Rows from block 5 of the audio encoder, named by matrix and row number. Rows with one number belong to one channel. Each number is 50 + 10 x the weight over its row's rms, rounded and kept within 0 to 99. All counts start at 0. After the name is the row's rms in percent of the matrix's.
# filt: filter width-5 conv (encoder.blocks.5.filt.weight, 192x192x5), inputs 96-111, a 5 kernel for each
# gate: gate width-5 conv (encoder.blocks.5.gate.weight, 192x192x5), inputs 96-111, a 5 kernel for each
filt.19 100:40 33 64 57 43 42 31 31 38 58 64 37 48 68 64 45 58 41 32 60 51 58 54 53 33 37 37 42 55 58 49 51 46 67 82 49 62 47 60 46 50 65 61 58 54 43 54 67 54 31 46 62 55 63 55 51 43 48 46 56 49 43 56 39 19 60 54 45 45 50 50 53 57 75 53 52 34 43 50 77
filt.20 100:24 52 65 43 36 69 55 42 46 59 46 61 48 51 53 52 49 24 56 58 52 57 57 59 46 52 51 59 63 67 29 44 59 59 69 54 54 33 49 35 31 50 66 56 56 39 45 50 63 59 48 53 54 53 44 52 47 40 43 51 46 65 65 45 56 50 46 44 50 46 43 49 44 65 54 58 85 54 49 47
filt.21 100:30 60 58 60 53 57 57 46 47 35 54 59 47 43 41 49 37 55 34 54 52 53 68 53 59 51 43 46 55 58 44 34 22 49 51 50 49 64 67 49 52 50 68 66 32 61 51 33 50 52 45 40 51 49 41 49 53 53 45 57 49 53 48 51 39 48 57 53 50 36 55 48 55 49 51 59 51 32 48 57
filt.22 098:48 35 73 65 73 49 47 36 30 53 60 42 56 57 62 42 43 54 54 48 52 43 40 45 57 47 43 48 49 63 69 54 54 51 48 49 58 50 45 30 55 59 58 42 48 43 38 49 63 50 60 28 50 43 59 34 50 48 47 61 47 39 37 41 36 49 50 40 55 53 59 27 34 54 44 54 60 40 34 59
filt.23 105:41 36 31 41 36 37 44 44 30 50 56 64 56 42 38 47 42 51 45 62 54 49 36 45 50 59 45 35 14 54 56 46 42 36 39 67 54 53 53 60 43 44 51 55 53 25 33 48 61 54 52 35 43 43 47 39 40 38 56 39 42 42 25 50 41 47 41 47 53 52 54 44 48 20 25 52 43 47 34 54
filt.24 100:58 32 30 47 66 52 50 54 39 34 35 44 55 66 61 59 52 53 46 66 48 31 32 40 52 54 33 36 48 50 52 49 58 77 74 54 50 37 39 47 51 42 47 52 26 49 62 39 50 53 49 46 52 62 51 52 55 50 42 65 48 59 26 41 47 51 61 40 49 55 47 38 44 37 48 45 63 41 71 56
filt.25 100:61 42 41 51 38 61 44 75 45 59 63 60 51 44 50 51 47 57 47 38 46 45 51 51 38 37 30 70 54 52 51 81 62 48 32 39 51 53 70 68 44 52 44 64 61 59 54 50 49 66 61 51 54 47 37 48 47 43 42 44 66 48 59 51 55 55 55 52 56 46 63 61 60 66 44 53 65 62 55 46
filt.26 101:33 53 36 51 43 49 45 56 61 42 53 49 56 66 69 54 39 61 31 30 33 45 56 41 70 46 53 62 68 43 69 50 50 46 32 36 54 51 47 58 47 27 35 34 47 49 62 59 50 55 60 47 48 43 40 54 53 49 40 53 34 43 43 50 43 49 41 39 51 49 52 41 23 34 46 48 51 75 45 60
filt.27 100:56 31 34 42 70 40 35 34 40 15 57 41 43 59 50 51 49 68 59 41 44 34 64 59 39 45 49 54 57 58 59 62 38 66 51 57 81 50 61 62 43 45 31 54 49 56 55 67 43 37 51 63 41 54 42 41 54 65 62 53 46 27 44 53 54 54 43 47 40 43 38 51 57 45 63 52 66 65 42 47
filt.28 099:63 53 55 54 60 50 57 47 48 35 69 58 55 56 35 50 62 75 56 49 49 47 58 61 49 35 33 54 60 51 40 42 50 51 32 63 47 45 64 52 50 59 48 41 48 57 52 47 58 34 52 56 44 60 48 47 41 44 59 47 38 40 38 50 50 58 45 53 63 55 67 51 41 50 55 53 49 52 70 66
filt.29 097:45 27 73 72 43 31 45 45 48 42 40 30 40 64 61 62 57 46 49 61 50 55 61 51 53 51 48 57 70 71 42 35 50 54 50 36 52 49 68 68 68 38 41 48 43 40 48 42 43 43 50 49 33 57 58 67 56 61 58 54 48 64 58 42 54 42 50 36 49 51 32 55 61 63 48 49 52 58 55 35
filt.30 103:43 46 58 68 59 67 46 37 70 65 47 52 51 47 69 44 62 65 54 42 49 45 51 46 47 53 49 61 78 68 43 58 56 61 23 47 60 55 52 46 44 45 51 60 58 55 53 64 47 50 50 54 60 65 57 52 50 55 56 60 49 45 47 40 70 53 50 52 61 58 41 46 59 46 50 32 54 69 34 36
filt.31 100:54 54 39 28 54 43 38 47 43 52 43 61 49 56 62 52 40 56 63 49 49 70 54 53 55 49 78 48 50 51 51 41 38 50 45 44 51 48 55 49 55 41 52 38 52 37 72 80 63 43 64 67 56 49 60 67 53 55 53 55 64 42 58 47 49 39 54 62 57 43 43 56 44 62 50 50 51 50 61 48
filt.32 097:46 44 54 68 48 61 59 45 47 47 41 55 51 46 50 51 52 59 50 63 50 52 60 66 68 55 66 49 79 64 40 44 62 55 44 45 41 31 24 61 54 58 53 61 57 54 65 54 35 51 52 49 53 57 58 51 45 47 53 43 50 60 32 42 27 56 50 54 45 46 60 53 47 36 35 40 61 54 27 52
filt.33 102:56 56 53 35 41 43 45 26 54 54 55 50 68 37 50 60 38 46 50 48 41 48 37 39 47 63 37 63 73 75 60 61 79 71 46 62 40 32 30 70 59 50 50 33 29 55 78 71 50 44 47 58 58 47 44 46 53 53 48 47 40 48 39 39 48 45 46 46 50 51 39 38 54 48 63 56 55 46 40 44
filt.34 102:54 49 26 38 31 43 53 61 47 44 50 72 57 46 48 47 46 54 57 56 52 50 47 39 52 42 41 42 44 54 44 46 59 43 43 54 60 50 57 52 49 52 47 46 58 45 52 65 48 44 32 56 36 50 47 52 50 49 49 50 43 62 62 58 48 44 46 47 51 58 26 40 19 41 44 46 70 64 61 56
filt.35 100:50 52 57 67 45 47 51 34 41 37 43 40 69 76 52 40 58 46 41 57 41 57 65 50 31 52 50 51 51 44 42 57 41 51 47 32 49 60 48 53 47 55 43 55 40 49 72 29 21 38 56 41 44 49 56 53 46 50 48 43 40 51 54 49 36 50 52 53 55 48 33 58 58 76 43 65 54 68 51 54
filt.36 100:56 49 42 61 62 47 41 54 60 44 53 39 18 52 55 50 75 69 53 52 32 52 52 41 54 69 52 37 60 34 46 57 43 45 34 50 50 34 35 38 36 27 49 54 52 54 44 61 45 54 49 49 43 33 39 58 62 56 52 48 28 35 48 48 60 52 51 58 51 52 48 28 48 52 62 60 52 48 50 62
filt.37 099:41 70 61 66 50 47 49 57 61 62 52 40 63 64 60 80 36 40 61 70 57 63 47 49 48 41 45 55 63 26 38 42 48 41 46 55 49 55 56 33 44 56 53 67 55 84 51 22 27 53 47 49 50 52 39 51 46 50 46 38 38 49 55 44 42 33 43 52 46 54 42 70 51 54 54 37 48 54 47 46
filt.38 098:52 56 65 47 78 77 70 53 46 64 73 68 64 52 53 46 63 44 49 45 47 44 42 47 66 74 60 53 50 59 54 62 62 28 44 44 53 50 50 42 59 43 36 43 51 54 57 67 48 43 44 56 59 47 41 57 49 36 47 59 70 72 57 46 39 45 49 39 49 51 51 41 47 56 62 55 57 78 39 46
gate.19 098:41 41 46 40 66 51 46 57 55 42 70 53 59 69 48 41 49 49 30 41 46 72 45 54 50 52 49 50 33 45 45 56 37 46 44 50 46 39 45 43 49 47 52 46 57 53 46 52 40 65 58 61 48 44 42 49 64 54 45 55 39 47 51 35 56 50 47 51 52 48 58 32 35 46 57 46 66 35 62 51
gate.20 099:47 56 50 72 51 50 45 31 58 54 49 33 41 61 54 55 40 41 51 54 55 57 46 59 65 37 33 39 48 47 57 41 55 52 45 41 46 36 39 28 31 44 49 45 37 34 57 73 55 42 47 36 48 57 44 67 62 51 56 50 37 30 62 51 41 51 50 46 51 52 51 52 55 65 43 47 62 46 35 63
gate.21 102:58 56 49 36 32 50 36 51 61 49 45 45 56 74 50 60 52 36 46 69 38 45 39 50 66 47 63 57 54 68 51 48 55 38 60 42 53 67 64 52 54 32 51 59 72 50 38 28 36 51 42 49 47 48 50 50 53 63 58 58 40 50 48 50 36 41 55 42 44 29 50 49 38 40 45 47 39 32 28 10
gate.22 100:54 43 47 46 52 55 46 51 72 78 29 52 53 55 50 43 58 62 73 65 43 73 53 55 63 49 61 59 50 59 49 45 53 49 29 55 53 65 60 55 59 39 29 41 46 52 43 33 46 51 39 52 45 58 65 48 50 50 43 50 35 37 50 51 62 45 46 48 54 51 49 62 57 53 46 40 41 40 45 57
gate.23 103:48 47 60 46 47 48 43 49 57 44 38 29 47 90 53 44 49 57 47 51 53 60 49 38 44 53 55 49 51 39 50 52 50 57 45 68 48 53 70 45 56 54 51 47 57 41 41 36 46 46 50 43 51 59 42 37 38 51 50 50 35 49 50 59 50 32 46 54 50 48 62 50 72 60 31 38 29 23 45 34
gate.24 095:53 35 31 23 69 61 65 73 56 49 65 53 83 56 54 52 53 58 62 20 68 68 52 67 50 57 57 39 38 45 58 26 34 45 56 54 50 49 38 56 52 48 51 49 39 42 61 64 75 80 65 66 65 48 44 51 43 46 47 53 54 66 47 42 50 49 54 67 57 49 64 43 29 22 33 30 43 60 45 75
gate.25 100:49 66 30 49 46 47 52 27 39 52 28 62 61 67 54 41 37 39 39 34 47 29 34 25 26 56 62 46 51 47 43 46 45 33 50 41 48 55 57 57 60 53 52 69 68 51 66 47 60 60 45 57 49 42 34 51 57 53 62 39 67 48 60 52 64 44 46 46 44 44 46 76 56 66 56 58 50 57 47 51
gate.26 100:50 56 44 51 46 39 53 37 43 55 49 51 62 76 54 55 58 71 63 54 43 43 59 49 43 22 50 55 54 49 70 60 61 64 52 47 43 34 53 55 48 53 46 59 51 62 59 44 46 46 56 75 66 43 50 51 46 33 65 62 41 48 30 67 50 42 40 37 55 47 41 56 62 46 30 63 51 51 39 94
gate.27 098:60 66 53 42 52 23 54 52 53 44 42 46 37 45 49 56 46 50 66 55 38 49 43 68 62 39 52 55 33 49 52 39 26 43 59 53 51 37 44 23 51 45 67 57 43 44 35 26 51 45 51 34 53 70 65 61 44 54 61 47 28 43 40 41 28 40 49 51 52 43 51 30 33 46 49 60 54 50 39 37
gate.28 098:60 66 73 76 67 56 61 39 55 45 90 51 31 65 42 41 46 48 65 59 63 56 49 55 26 42 45 56 51 36 44 31 58 67 53 54 43 50 45 31 54 61 45 46 52 59 51 35 50 50 64 59 58 50 46 50 38 57 62 39 68 51 59 59 57 51 53 47 46 44 63 54 66 47 39 52 33 30 42 55
gate.29 102:45 52 54 57 54 49 68 47 49 69 60 64 43 55 59 55 49 63 56 60 47 45 51 58 36 55 49 41 45 62 63 61 69 44 55 27 41 50 72 70 46 43 39 48 51 43 53 45 47 56 40 42 47 34 49 48 58 55 57 50 50 58 42 55 35 62 61 49 39 51 50 41 48 41 36 40 44 50 47 71
gate.30 099:39 49 55 40 39 52 54 49 54 77 57 56 48 47 60 50 45 42 53 45 35 54 56 52 78 28 55 43 50 50 46 52 47 27 29 41 48 33 50 39 39 59 46 30 54 44 58 50 40 39 41 60 61 65 53 48 47 46 51 31 44 43 35 53 73 51 46 68 64 52 43 48 36 60 63 56 35 66 57 55
gate.31 103:26 40 62 49 25 43 52 36 49 61 47 47 44 47 39 72 62 55 54 59 62 61 49 55 67 42 45 51 55 38 32 55 50 52 28 61 36 56 51 58 52 56 47 57 60 70 64 45 42 51 49 52 51 48 47 55 54 61 63 55 54 42 37 61 63 31 37 37 49 54 33 50 62 59 51 55 44 55 39 51
gate.32 100:48 47 47 39 44 46 50 32 62 60 30 51 69 61 58 42 37 36 51 75 56 47 57 65 67 31 48 56 45 51 54 44 23 30 48 50 38 51 46 19 49 40 43 56 52 27 55 39 69 68 44 58 42 49 43 63 59 49 54 46 61 62 47 49 65 50 45 50 46 51 26 47 48 73 53 55 64 51 37 46
gate.33 101:49 63 38 36 24 50 49 67 57 51 64 23 42 74 53 59 49 49 47 48 46 67 52 54 55 41 28 44 49 39 50 30 52 53 54 49 50 54 53 48 41 43 51 30 36 41 60 49 49 28 37 53 53 53 66 47 38 48 42 38 51 48 49 47 53 57 51 43 45 56 49 30 31 45 58 42 60 50 60 47
gate.34 097:42 41 47 66 71 55 47 46 58 55 51 54 51 50 55 44 44 53 54 49 46 36 52 64 54 44 46 56 66 51 48 55 51 51 57 38 17 41 44 25 35 49 52 60 60 61 69 64 62 51 38 44 43 48 56 34 42 58 50 45 43 47 46 37 66 44 59 54 48 46 61 42 45 43 56 57 44 47 43 35
gate.35 105:65 51 42 49 51 62 55 35 45 50 63 41 40 49 60 30 38 26 43 54 43 50 56 39 57 54 56 69 40 47 32 34 48 42 66 45 50 55 46 48 51 47 37 45 43 51 65 45 61 46 47 38 31 43 57 51 41 48 51 51 50 61 48 47 27 46 55 49 48 51 54 34 50 78 53 61 50 49 31 52
gate.36 102:46 51 64 48 47 35 30 38 47 51 36 25 46 49 51 47 57 36 32 56 51 41 35 49 46 49 67 66 53 44 58 52 51 53 62 37 32 46 44 43 25 52 39 83 59 58 46 55 57 56 42 35 49 49 44 60 47 52 49 40 54 49 53 45 48 48 48 49 38 47 51 32 52 73 44 50 52 55 55 48
gate.37 098:44 47 46 30 39 50 43 50 54 36 60 40 75 32 42 82 52 47 43 38 55 68 51 47 47 61 38 39 48 43 32 27 46 56 50 48 49 60 54 65 46 69 71 68 66 33 49 55 74 61 70 56 48 49 42 64 57 49 52 46 40 51 68 60 56 39 45 50 49 60 36 53 41 24 43 52 47 58 38 52
gate.38 097:39 44 35 51 64 53 51 50 25 56 44 58 59 19 43 57 45 43 41 39 67 54 53 61 58 45 45 33 40 48 38 65 51 66 38 39 40 36 39 46 57 54 49 55 63 59 48 43 57 69 48 44 37 50 53 46 46 42 49 57 57 51 68 67 43 49 41 49 44 44 59 37 34 29 56 20 42 43 23 36