Rows from block 2 of the text encoder, named by matrix and row number. Rows with one number belong to one attention dimension. Each number is 200 + 20 x the weight over its row's rms, rounded and kept within 0 to 999. All counts start at 0. After the name is the row's rms in percent of the matrix's.
# v: attention value (text_encoder.blocks.2.attn.v.weight, 256x256), inputs 0-127
# proj: attention output (text_encoder.blocks.2.attn.proj.weight, 256x256, transposed), outputs 0-127
v.29,104,178,200,223,203,221,202,216,218,205,196,168,205,192,213,221,215,168,193,199,213,199,204,180,178,214,215,169,226,192,166,176,173,205,202,208,197,211,220,214,190,215,191,227,199,203,197,204,148,207,261,185,165,163,171,196,211,178,195,202,201,244,216,195,206,212,200,191,207,183,183,199,178,195,205,170,221,179,216,226,205,193,186,226,202,217,244,205,212,172,179,182,140,190,193,224,196,206,226,179,191,212,170,201,207,224,266,191,197,200,211,209,193,183,193,192,199,189,187,187,269,208,196,209,179,250,206,166,206
proj.29,125,226,205,203,201,208,200,219,189,215,212,232,196,195,214,157,187,207,214,224,215,216,161,201,200,218,198,218,179,225,215,204,207,192,203,189,261,191,177,215,214,189,228,223,234,197,142,190,238,172,204,195,239,208,238,194,195,193,187,189,168,158,166,207,201,196,261,171,176,202,242,179,194,222,190,177,212,215,170,198,185,207,191,178,167,199,220,205,209,203,193,202,213,224,201,208,207,198,167,204,216,193,206,219,217,226,200,176,234,212,196,249,208,233,207,188,177,196,188,197,195,197,201,234,191,173,235,172,211
v.30,087,213,232,206,191,200,168,188,216,197,190,207,203,209,199,201,180,200,159,193,196,199,194,257,171,163,224,214,255,210,248,203,192,201,221,197,157,204,216,205,210,208,196,192,192,217,245,189,215,155,204,207,213,240,199,203,194,152,189,194,191,233,207,186,207,190,199,180,220,164,228,181,195,225,172,201,202,174,210,254,224,161,183,191,196,198,200,193,184,169,203,196,185,185,207,184,185,182,211,192,190,175,248,217,192,218,173,202,212,189,204,194,178,212,159,228,234,191,185,219,195,205,203,199,237,189,190,230,195
proj.30,078,184,210,208,159,211,213,193,194,230,192,194,194,216,197,207,192,147,188,205,213,195,232,191,199,201,193,228,192,213,173,201,221,214,188,218,209,200,203,177,229,184,180,180,182,225,206,181,180,232,211,214,183,212,205,224,180,220,173,257,200,195,174,205,211,194,201,224,199,247,220,209,213,202,172,183,189,212,169,225,177,166,223,211,192,201,241,223,229,204,245,206,231,211,224,238,180,221,194,188,193,163,246,198,211,215,201,192,230,206,164,197,228,197,190,168,184,198,260,206,196,183,175,214,192,202,232,211,213
v.31,101,195,203,207,214,186,191,186,194,214,192,221,235,200,193,205,163,189,181,218,159,199,148,223,201,238,198,208,220,192,210,200,220,186,200,210,184,236,192,188,184,172,209,238,203,211,213,211,217,195,178,196,186,208,232,230,198,160,247,177,196,159,209,197,234,200,168,201,212,183,219,221,237,207,214,207,200,222,186,173,204,204,217,144,206,204,198,180,185,220,201,206,201,186,224,202,197,217,213,206,190,251,190,253,159,195,202,209,226,195,230,185,181,202,209,209,210,199,203,209,211,215,204,226,251,178,225,237,196
proj.31,115,162,177,195,227,213,167,192,162,212,184,213,198,207,212,218,230,187,191,186,183,184,207,163,211,169,201,215,222,222,233,208,189,204,209,200,172,198,211,194,226,202,170,145,153,181,220,190,217,186,184,208,189,200,188,187,205,213,184,196,210,252,202,183,195,230,186,194,231,277,209,208,191,195,210,205,199,157,204,241,192,196,189,226,198,179,211,202,198,192,216,219,199,194,180,225,193,197,224,182,205,180,205,195,196,228,207,199,150,181,193,200,228,160,197,202,203,192,212,202,207,212,208,197,154,209,212,186,211
v.32,111,180,193,197,150,190,198,201,221,249,235,215,236,195,197,208,189,178,201,205,227,219,204,189,183,212,147,148,200,205,213,212,190,186,174,195,215,170,203,259,209,200,188,184,280,158,153,197,192,217,194,231,178,247,208,164,194,220,194,163,211,200,198,199,210,222,181,216,186,209,194,225,226,193,263,197,191,212,231,207,212,201,193,163,208,220,161,209,204,196,202,201,215,196,169,169,202,153,214,202,199,197,204,198,217,196,154,210,211,197,207,197,195,225,200,161,204,184,212,178,198,211,190,187,175,165,198,185,178
proj.32,135,207,172,199,242,193,194,227,178,164,198,177,201,225,205,199,230,198,177,172,229,193,208,161,175,217,224,184,189,188,207,192,216,231,194,196,228,188,173,191,194,201,198,201,149,232,232,191,166,196,225,209,172,215,201,212,200,204,241,230,213,182,194,191,207,204,186,198,224,189,215,218,209,196,220,186,145,235,198,175,148,224,200,241,208,205,200,227,188,209,204,194,202,189,278,182,193,228,211,195,242,199,202,190,165,186,189,199,198,199,229,199,189,195,231,234,216,198,218,185,214,185,179,200,192,202,235,197,200
v.33,090,174,200,205,191,207,197,213,196,192,229,207,223,217,229,184,202,169,201,183,210,210,184,202,195,197,229,175,202,204,172,194,214,185,204,235,193,195,211,173,204,207,214,212,183,203,213,203,229,223,194,214,199,195,175,189,198,176,196,201,236,238,195,200,234,194,193,189,209,189,203,216,202,224,210,194,242,223,182,215,173,184,238,203,196,207,199,193,212,216,243,187,191,180,217,233,198,188,199,160,199,206,201,231,169,205,220,197,201,217,233,222,183,178,196,200,176,236,197,260,211,147,195,216,186,187,228,204,223
proj.33,090,168,198,190,239,171,222,214,222,206,193,200,231,201,208,199,183,196,208,190,218,163,179,151,200,208,189,237,209,220,198,200,206,197,208,191,176,186,178,180,175,194,225,211,166,224,162,190,182,206,198,210,198,161,236,201,212,175,197,209,201,176,203,181,188,194,203,207,208,205,204,210,192,179,201,204,212,191,198,239,223,245,200,147,190,192,194,193,187,188,182,232,230,239,201,199,218,205,211,203,205,147,200,235,215,209,198,190,192,222,193,201,225,231,211,185,218,211,201,169,207,221,197,191,183,217,168,199,203
v.34,106,193,237,199,200,185,207,194,206,239,167,201,215,187,163,277,229,188,196,204,222,225,222,234,186,207,211,158,220,229,204,181,213,207,197,218,208,196,190,206,202,220,179,225,245,211,199,233,223,227,179,241,212,216,174,212,228,160,192,202,244,219,203,200,173,181,226,219,200,183,234,202,175,178,194,194,168,177,177,207,203,194,185,215,212,223,198,197,199,206,170,201,190,199,190,202,178,181,227,188,199,214,206,203,209,236,202,235,204,165,200,245,201,199,224,202,192,210,183,201,186,187,207,194,194,210,201,243,173
proj.34,107,175,190,231,195,214,196,225,172,211,197,167,184,207,223,195,203,149,208,220,223,200,212,161,193,204,199,205,179,201,178,202,204,187,206,201,191,193,168,153,201,145,197,206,188,221,212,187,179,201,196,182,201,163,212,205,212,201,212,204,161,219,184,187,224,216,226,200,214,232,204,202,234,211,218,180,212,206,200,231,183,202,211,164,199,204,204,198,165,160,180,211,200,189,264,199,197,225,208,196,217,190,194,182,249,188,209,180,265,213,206,203,221,241,176,180,259,213,212,205,198,198,177,215,151,190,213,165,199
v.35,105,164,180,202,199,165,209,193,176,223,188,200,202,216,179,222,197,188,170,167,230,193,173,213,201,180,182,182,204,242,201,190,199,205,207,210,220,195,206,211,214,193,181,182,217,216,197,198,180,214,196,223,234,195,168,211,218,225,194,162,200,186,227,166,197,171,188,204,160,178,232,188,185,171,204,209,200,193,175,186,204,197,207,223,207,164,204,230,223,206,186,197,232,240,152,209,208,191,218,194,178,200,172,163,200,203,220,205,236,206,219,225,210,206,223,188,172,206,202,209,170,215,199,242,201,179,219,193,215
proj.35,136,217,197,208,233,201,198,211,201,185,236,178,250,180,219,202,218,199,199,225,210,200,207,146,172,209,202,202,218,192,205,179,203,206,194,194,187,195,189,208,208,201,202,200,189,183,215,159,190,196,191,208,187,186,206,180,227,200,232,188,187,184,200,188,203,177,205,207,239,188,201,167,201,165,203,214,198,196,207,221,197,209,201,183,190,170,185,193,168,205,178,181,223,210,201,218,187,214,232,179,198,160,188,212,209,194,183,173,205,203,209,196,162,204,195,195,219,214,188,188,257,202,199,168,181,208,231,165,166
v.36,104,177,208,182,208,208,210,196,205,191,185,250,229,218,205,199,229,211,206,181,214,223,202,198,215,189,211,173,200,178,194,184,193,196,190,183,165,224,215,189,203,203,205,196,197,203,207,218,211,255,220,212,167,202,204,200,188,199,230,170,190,224,197,210,208,212,192,221,217,198,221,202,205,212,207,193,240,219,194,196,221,196,187,202,216,228,253,135,199,217,204,198,213,216,171,204,181,179,178,196,224,205,254,220,216,193,204,211,184,199,197,200,195,211,181,224,175,173,219,233,220,163,242,187,194,204,198,195,205
proj.36,121,182,182,194,238,175,221,182,200,178,225,218,207,204,187,194,217,193,208,197,159,196,224,201,190,174,194,199,184,182,226,200,207,211,205,219,173,204,187,182,184,214,259,185,177,217,195,189,231,203,208,190,221,185,215,234,223,185,167,209,178,187,197,218,204,212,208,213,185,183,197,229,197,203,198,216,191,203,196,248,228,193,185,200,204,203,219,214,191,202,207,210,146,255,226,200,203,211,247,222,218,182,186,208,178,224,171,199,218,172,207,198,253,188,200,202,202,209,199,203,215,193,174,223,199,220,206,218,235
v.37,095,200,215,192,166,227,197,198,190,193,187,193,215,207,195,193,165,160,188,212,197,200,190,208,165,181,223,177,201,185,239,210,186,172,203,208,200,192,182,197,162,224,204,227,197,173,231,200,201,204,175,200,216,245,162,222,188,201,200,207,215,204,192,208,158,176,209,217,205,195,173,179,175,221,186,192,201,206,147,190,198,180,222,223,182,194,197,192,224,185,242,175,191,198,196,210,198,183,199,191,176,196,189,200,202,196,210,232,184,206,199,210,213,193,192,194,194,234,172,213,215,203,187,182,224,197,201,232,202
proj.37,099,169,211,202,172,198,211,201,204,191,209,199,227,190,204,202,200,198,201,193,197,217,212,183,238,203,176,193,210,243,193,211,209,216,240,192,171,205,208,179,229,191,199,216,182,196,215,181,207,225,224,204,184,204,197,180,216,182,179,203,183,193,186,158,226,208,223,174,175,191,199,185,186,213,197,180,224,201,207,174,197,230,202,142,217,179,177,222,204,203,213,206,217,197,197,211,219,212,168,201,175,173,198,223,246,234,196,203,201,226,216,187,172,263,199,201,262,221,208,185,184,230,192,190,155,196,180,198,198
v.38,086,222,178,202,201,173,150,207,187,197,175,221,203,199,156,190,206,189,200,218,183,207,177,212,191,202,222,204,199,221,196,181,178,179,177,198,209,218,213,202,194,209,191,178,159,195,217,188,194,191,211,196,175,219,205,201,201,185,195,154,169,200,206,156,197,221,187,208,205,194,227,195,173,171,216,204,242,195,200,199,191,169,198,239,217,188,215,212,177,167,221,202,168,141,237,210,192,202,205,248,178,207,206,192,162,228,223,191,210,198,186,205,195,221,155,243,205,197,161,197,180,230,159,226,221,218,184,221,204
proj.38,081,175,221,238,181,211,160,186,192,202,196,201,231,192,218,216,183,174,223,211,192,168,217,195,212,201,178,162,220,195,215,182,198,219,196,208,196,196,232,169,201,206,161,207,208,194,214,193,187,176,170,197,201,239,202,163,209,196,184,215,194,185,176,196,219,200,187,189,227,166,196,181,179,199,188,194,194,154,193,195,170,204,210,210,181,188,223,207,216,215,192,208,223,202,163,187,184,183,196,205,241,204,218,235,199,190,198,188,190,196,194,221,239,193,185,193,197,185,194,199,186,200,201,199,188,182,210,154,194
v.39,084,209,157,225,197,187,194,221,183,222,195,223,182,193,203,215,163,230,204,206,177,191,203,199,215,214,202,194,187,202,223,178,180,181,198,217,204,177,192,194,162,221,191,176,175,201,189,201,175,206,168,240,151,201,165,190,188,208,183,219,207,189,195,191,210,181,199,212,174,199,221,201,212,173,190,207,207,209,200,204,197,211,210,198,212,176,205,221,210,193,159,227,225,168,228,188,186,208,178,199,208,179,171,192,197,151,178,203,236,194,221,212,194,195,225,221,178,182,196,168,231,195,239,187,191,198,211,163,212
proj.39,077,191,203,213,198,196,173,225,214,182,193,139,205,222,215,203,212,215,229,217,178,209,198,194,197,174,211,180,223,194,189,212,208,165,201,209,159,191,192,229,222,220,149,189,199,207,227,202,185,174,167,181,200,181,208,179,201,217,200,227,205,202,205,197,200,207,185,223,176,219,207,176,202,238,192,198,196,206,195,204,183,216,196,165,201,201,186,183,192,239,198,217,232,218,149,211,193,181,207,177,194,202,199,195,206,177,208,187,148,218,211,214,212,176,182,165,198,181,221,234,200,194,199,178,178,171,194,202,155
v.40,100,207,196,181,195,219,179,232,188,200,216,233,200,201,191,147,208,203,221,162,223,215,214,222,203,215,197,207,198,191,197,199,193,191,199,203,189,189,202,194,194,212,201,182,153,208,189,177,171,230,198,207,167,205,187,200,216,224,224,228,195,199,203,214,192,205,199,221,185,203,192,199,191,175,189,202,231,156,191,202,205,200,217,212,216,200,206,186,221,226,199,242,196,175,241,216,201,217,213,200,208,222,204,170,206,211,201,155,197,169,197,197,197,189,162,192,162,201,165,217,212,169,183,156,226,203,191,175,196
proj.40,100,203,204,205,178,211,205,202,227,189,200,190,195,208,228,225,177,198,212,195,197,213,193,203,185,227,201,141,189,207,247,192,180,229,198,192,216,214,164,197,212,220,203,213,205,158,186,205,193,201,197,166,213,201,204,199,215,171,204,199,172,198,209,210,176,192,215,185,200,177,203,221,177,196,195,227,201,196,208,176,191,241,200,217,217,197,207,174,209,198,201,206,200,225,176,178,196,189,205,220,224,217,212,216,197,202,219,223,186,230,214,211,182,214,195,210,224,184,154,193,196,192,226,198,206,160,206,208,152
v.41,096,187,204,194,206,198,182,232,215,205,180,229,198,187,241,217,147,252,226,206,211,213,215,207,216,264,198,194,204,224,176,181,203,172,216,198,235,212,197,201,187,207,199,217,179,221,207,296,171,247,180,205,189,185,202,243,177,176,181,195,204,187,167,182,200,196,195,247,193,201,200,228,231,183,197,202,200,238,234,184,218,219,183,210,239,218,197,176,179,206,194,205,236,146,184,202,176,198,202,197,252,182,200,207,190,221,204,216,211,203,217,238,210,202,189,199,198,203,183,188,209,193,215,189,181,188,213,209,172
proj.41,108,187,199,214,199,221,162,205,202,184,189,184,238,220,183,206,224,182,237,253,220,179,183,197,235,197,206,198,195,181,212,241,177,154,196,219,191,207,197,212,230,201,180,206,179,262,202,199,172,166,203,190,207,156,187,208,224,201,194,212,229,197,204,217,211,214,182,185,199,198,232,196,207,219,206,155,188,210,148,242,225,178,196,183,202,196,206,197,198,161,206,219,225,181,199,191,209,194,206,176,195,208,167,223,224,173,165,213,193,185,204,202,222,204,199,187,193,211,205,220,174,197,176,182,211,200,185,192,222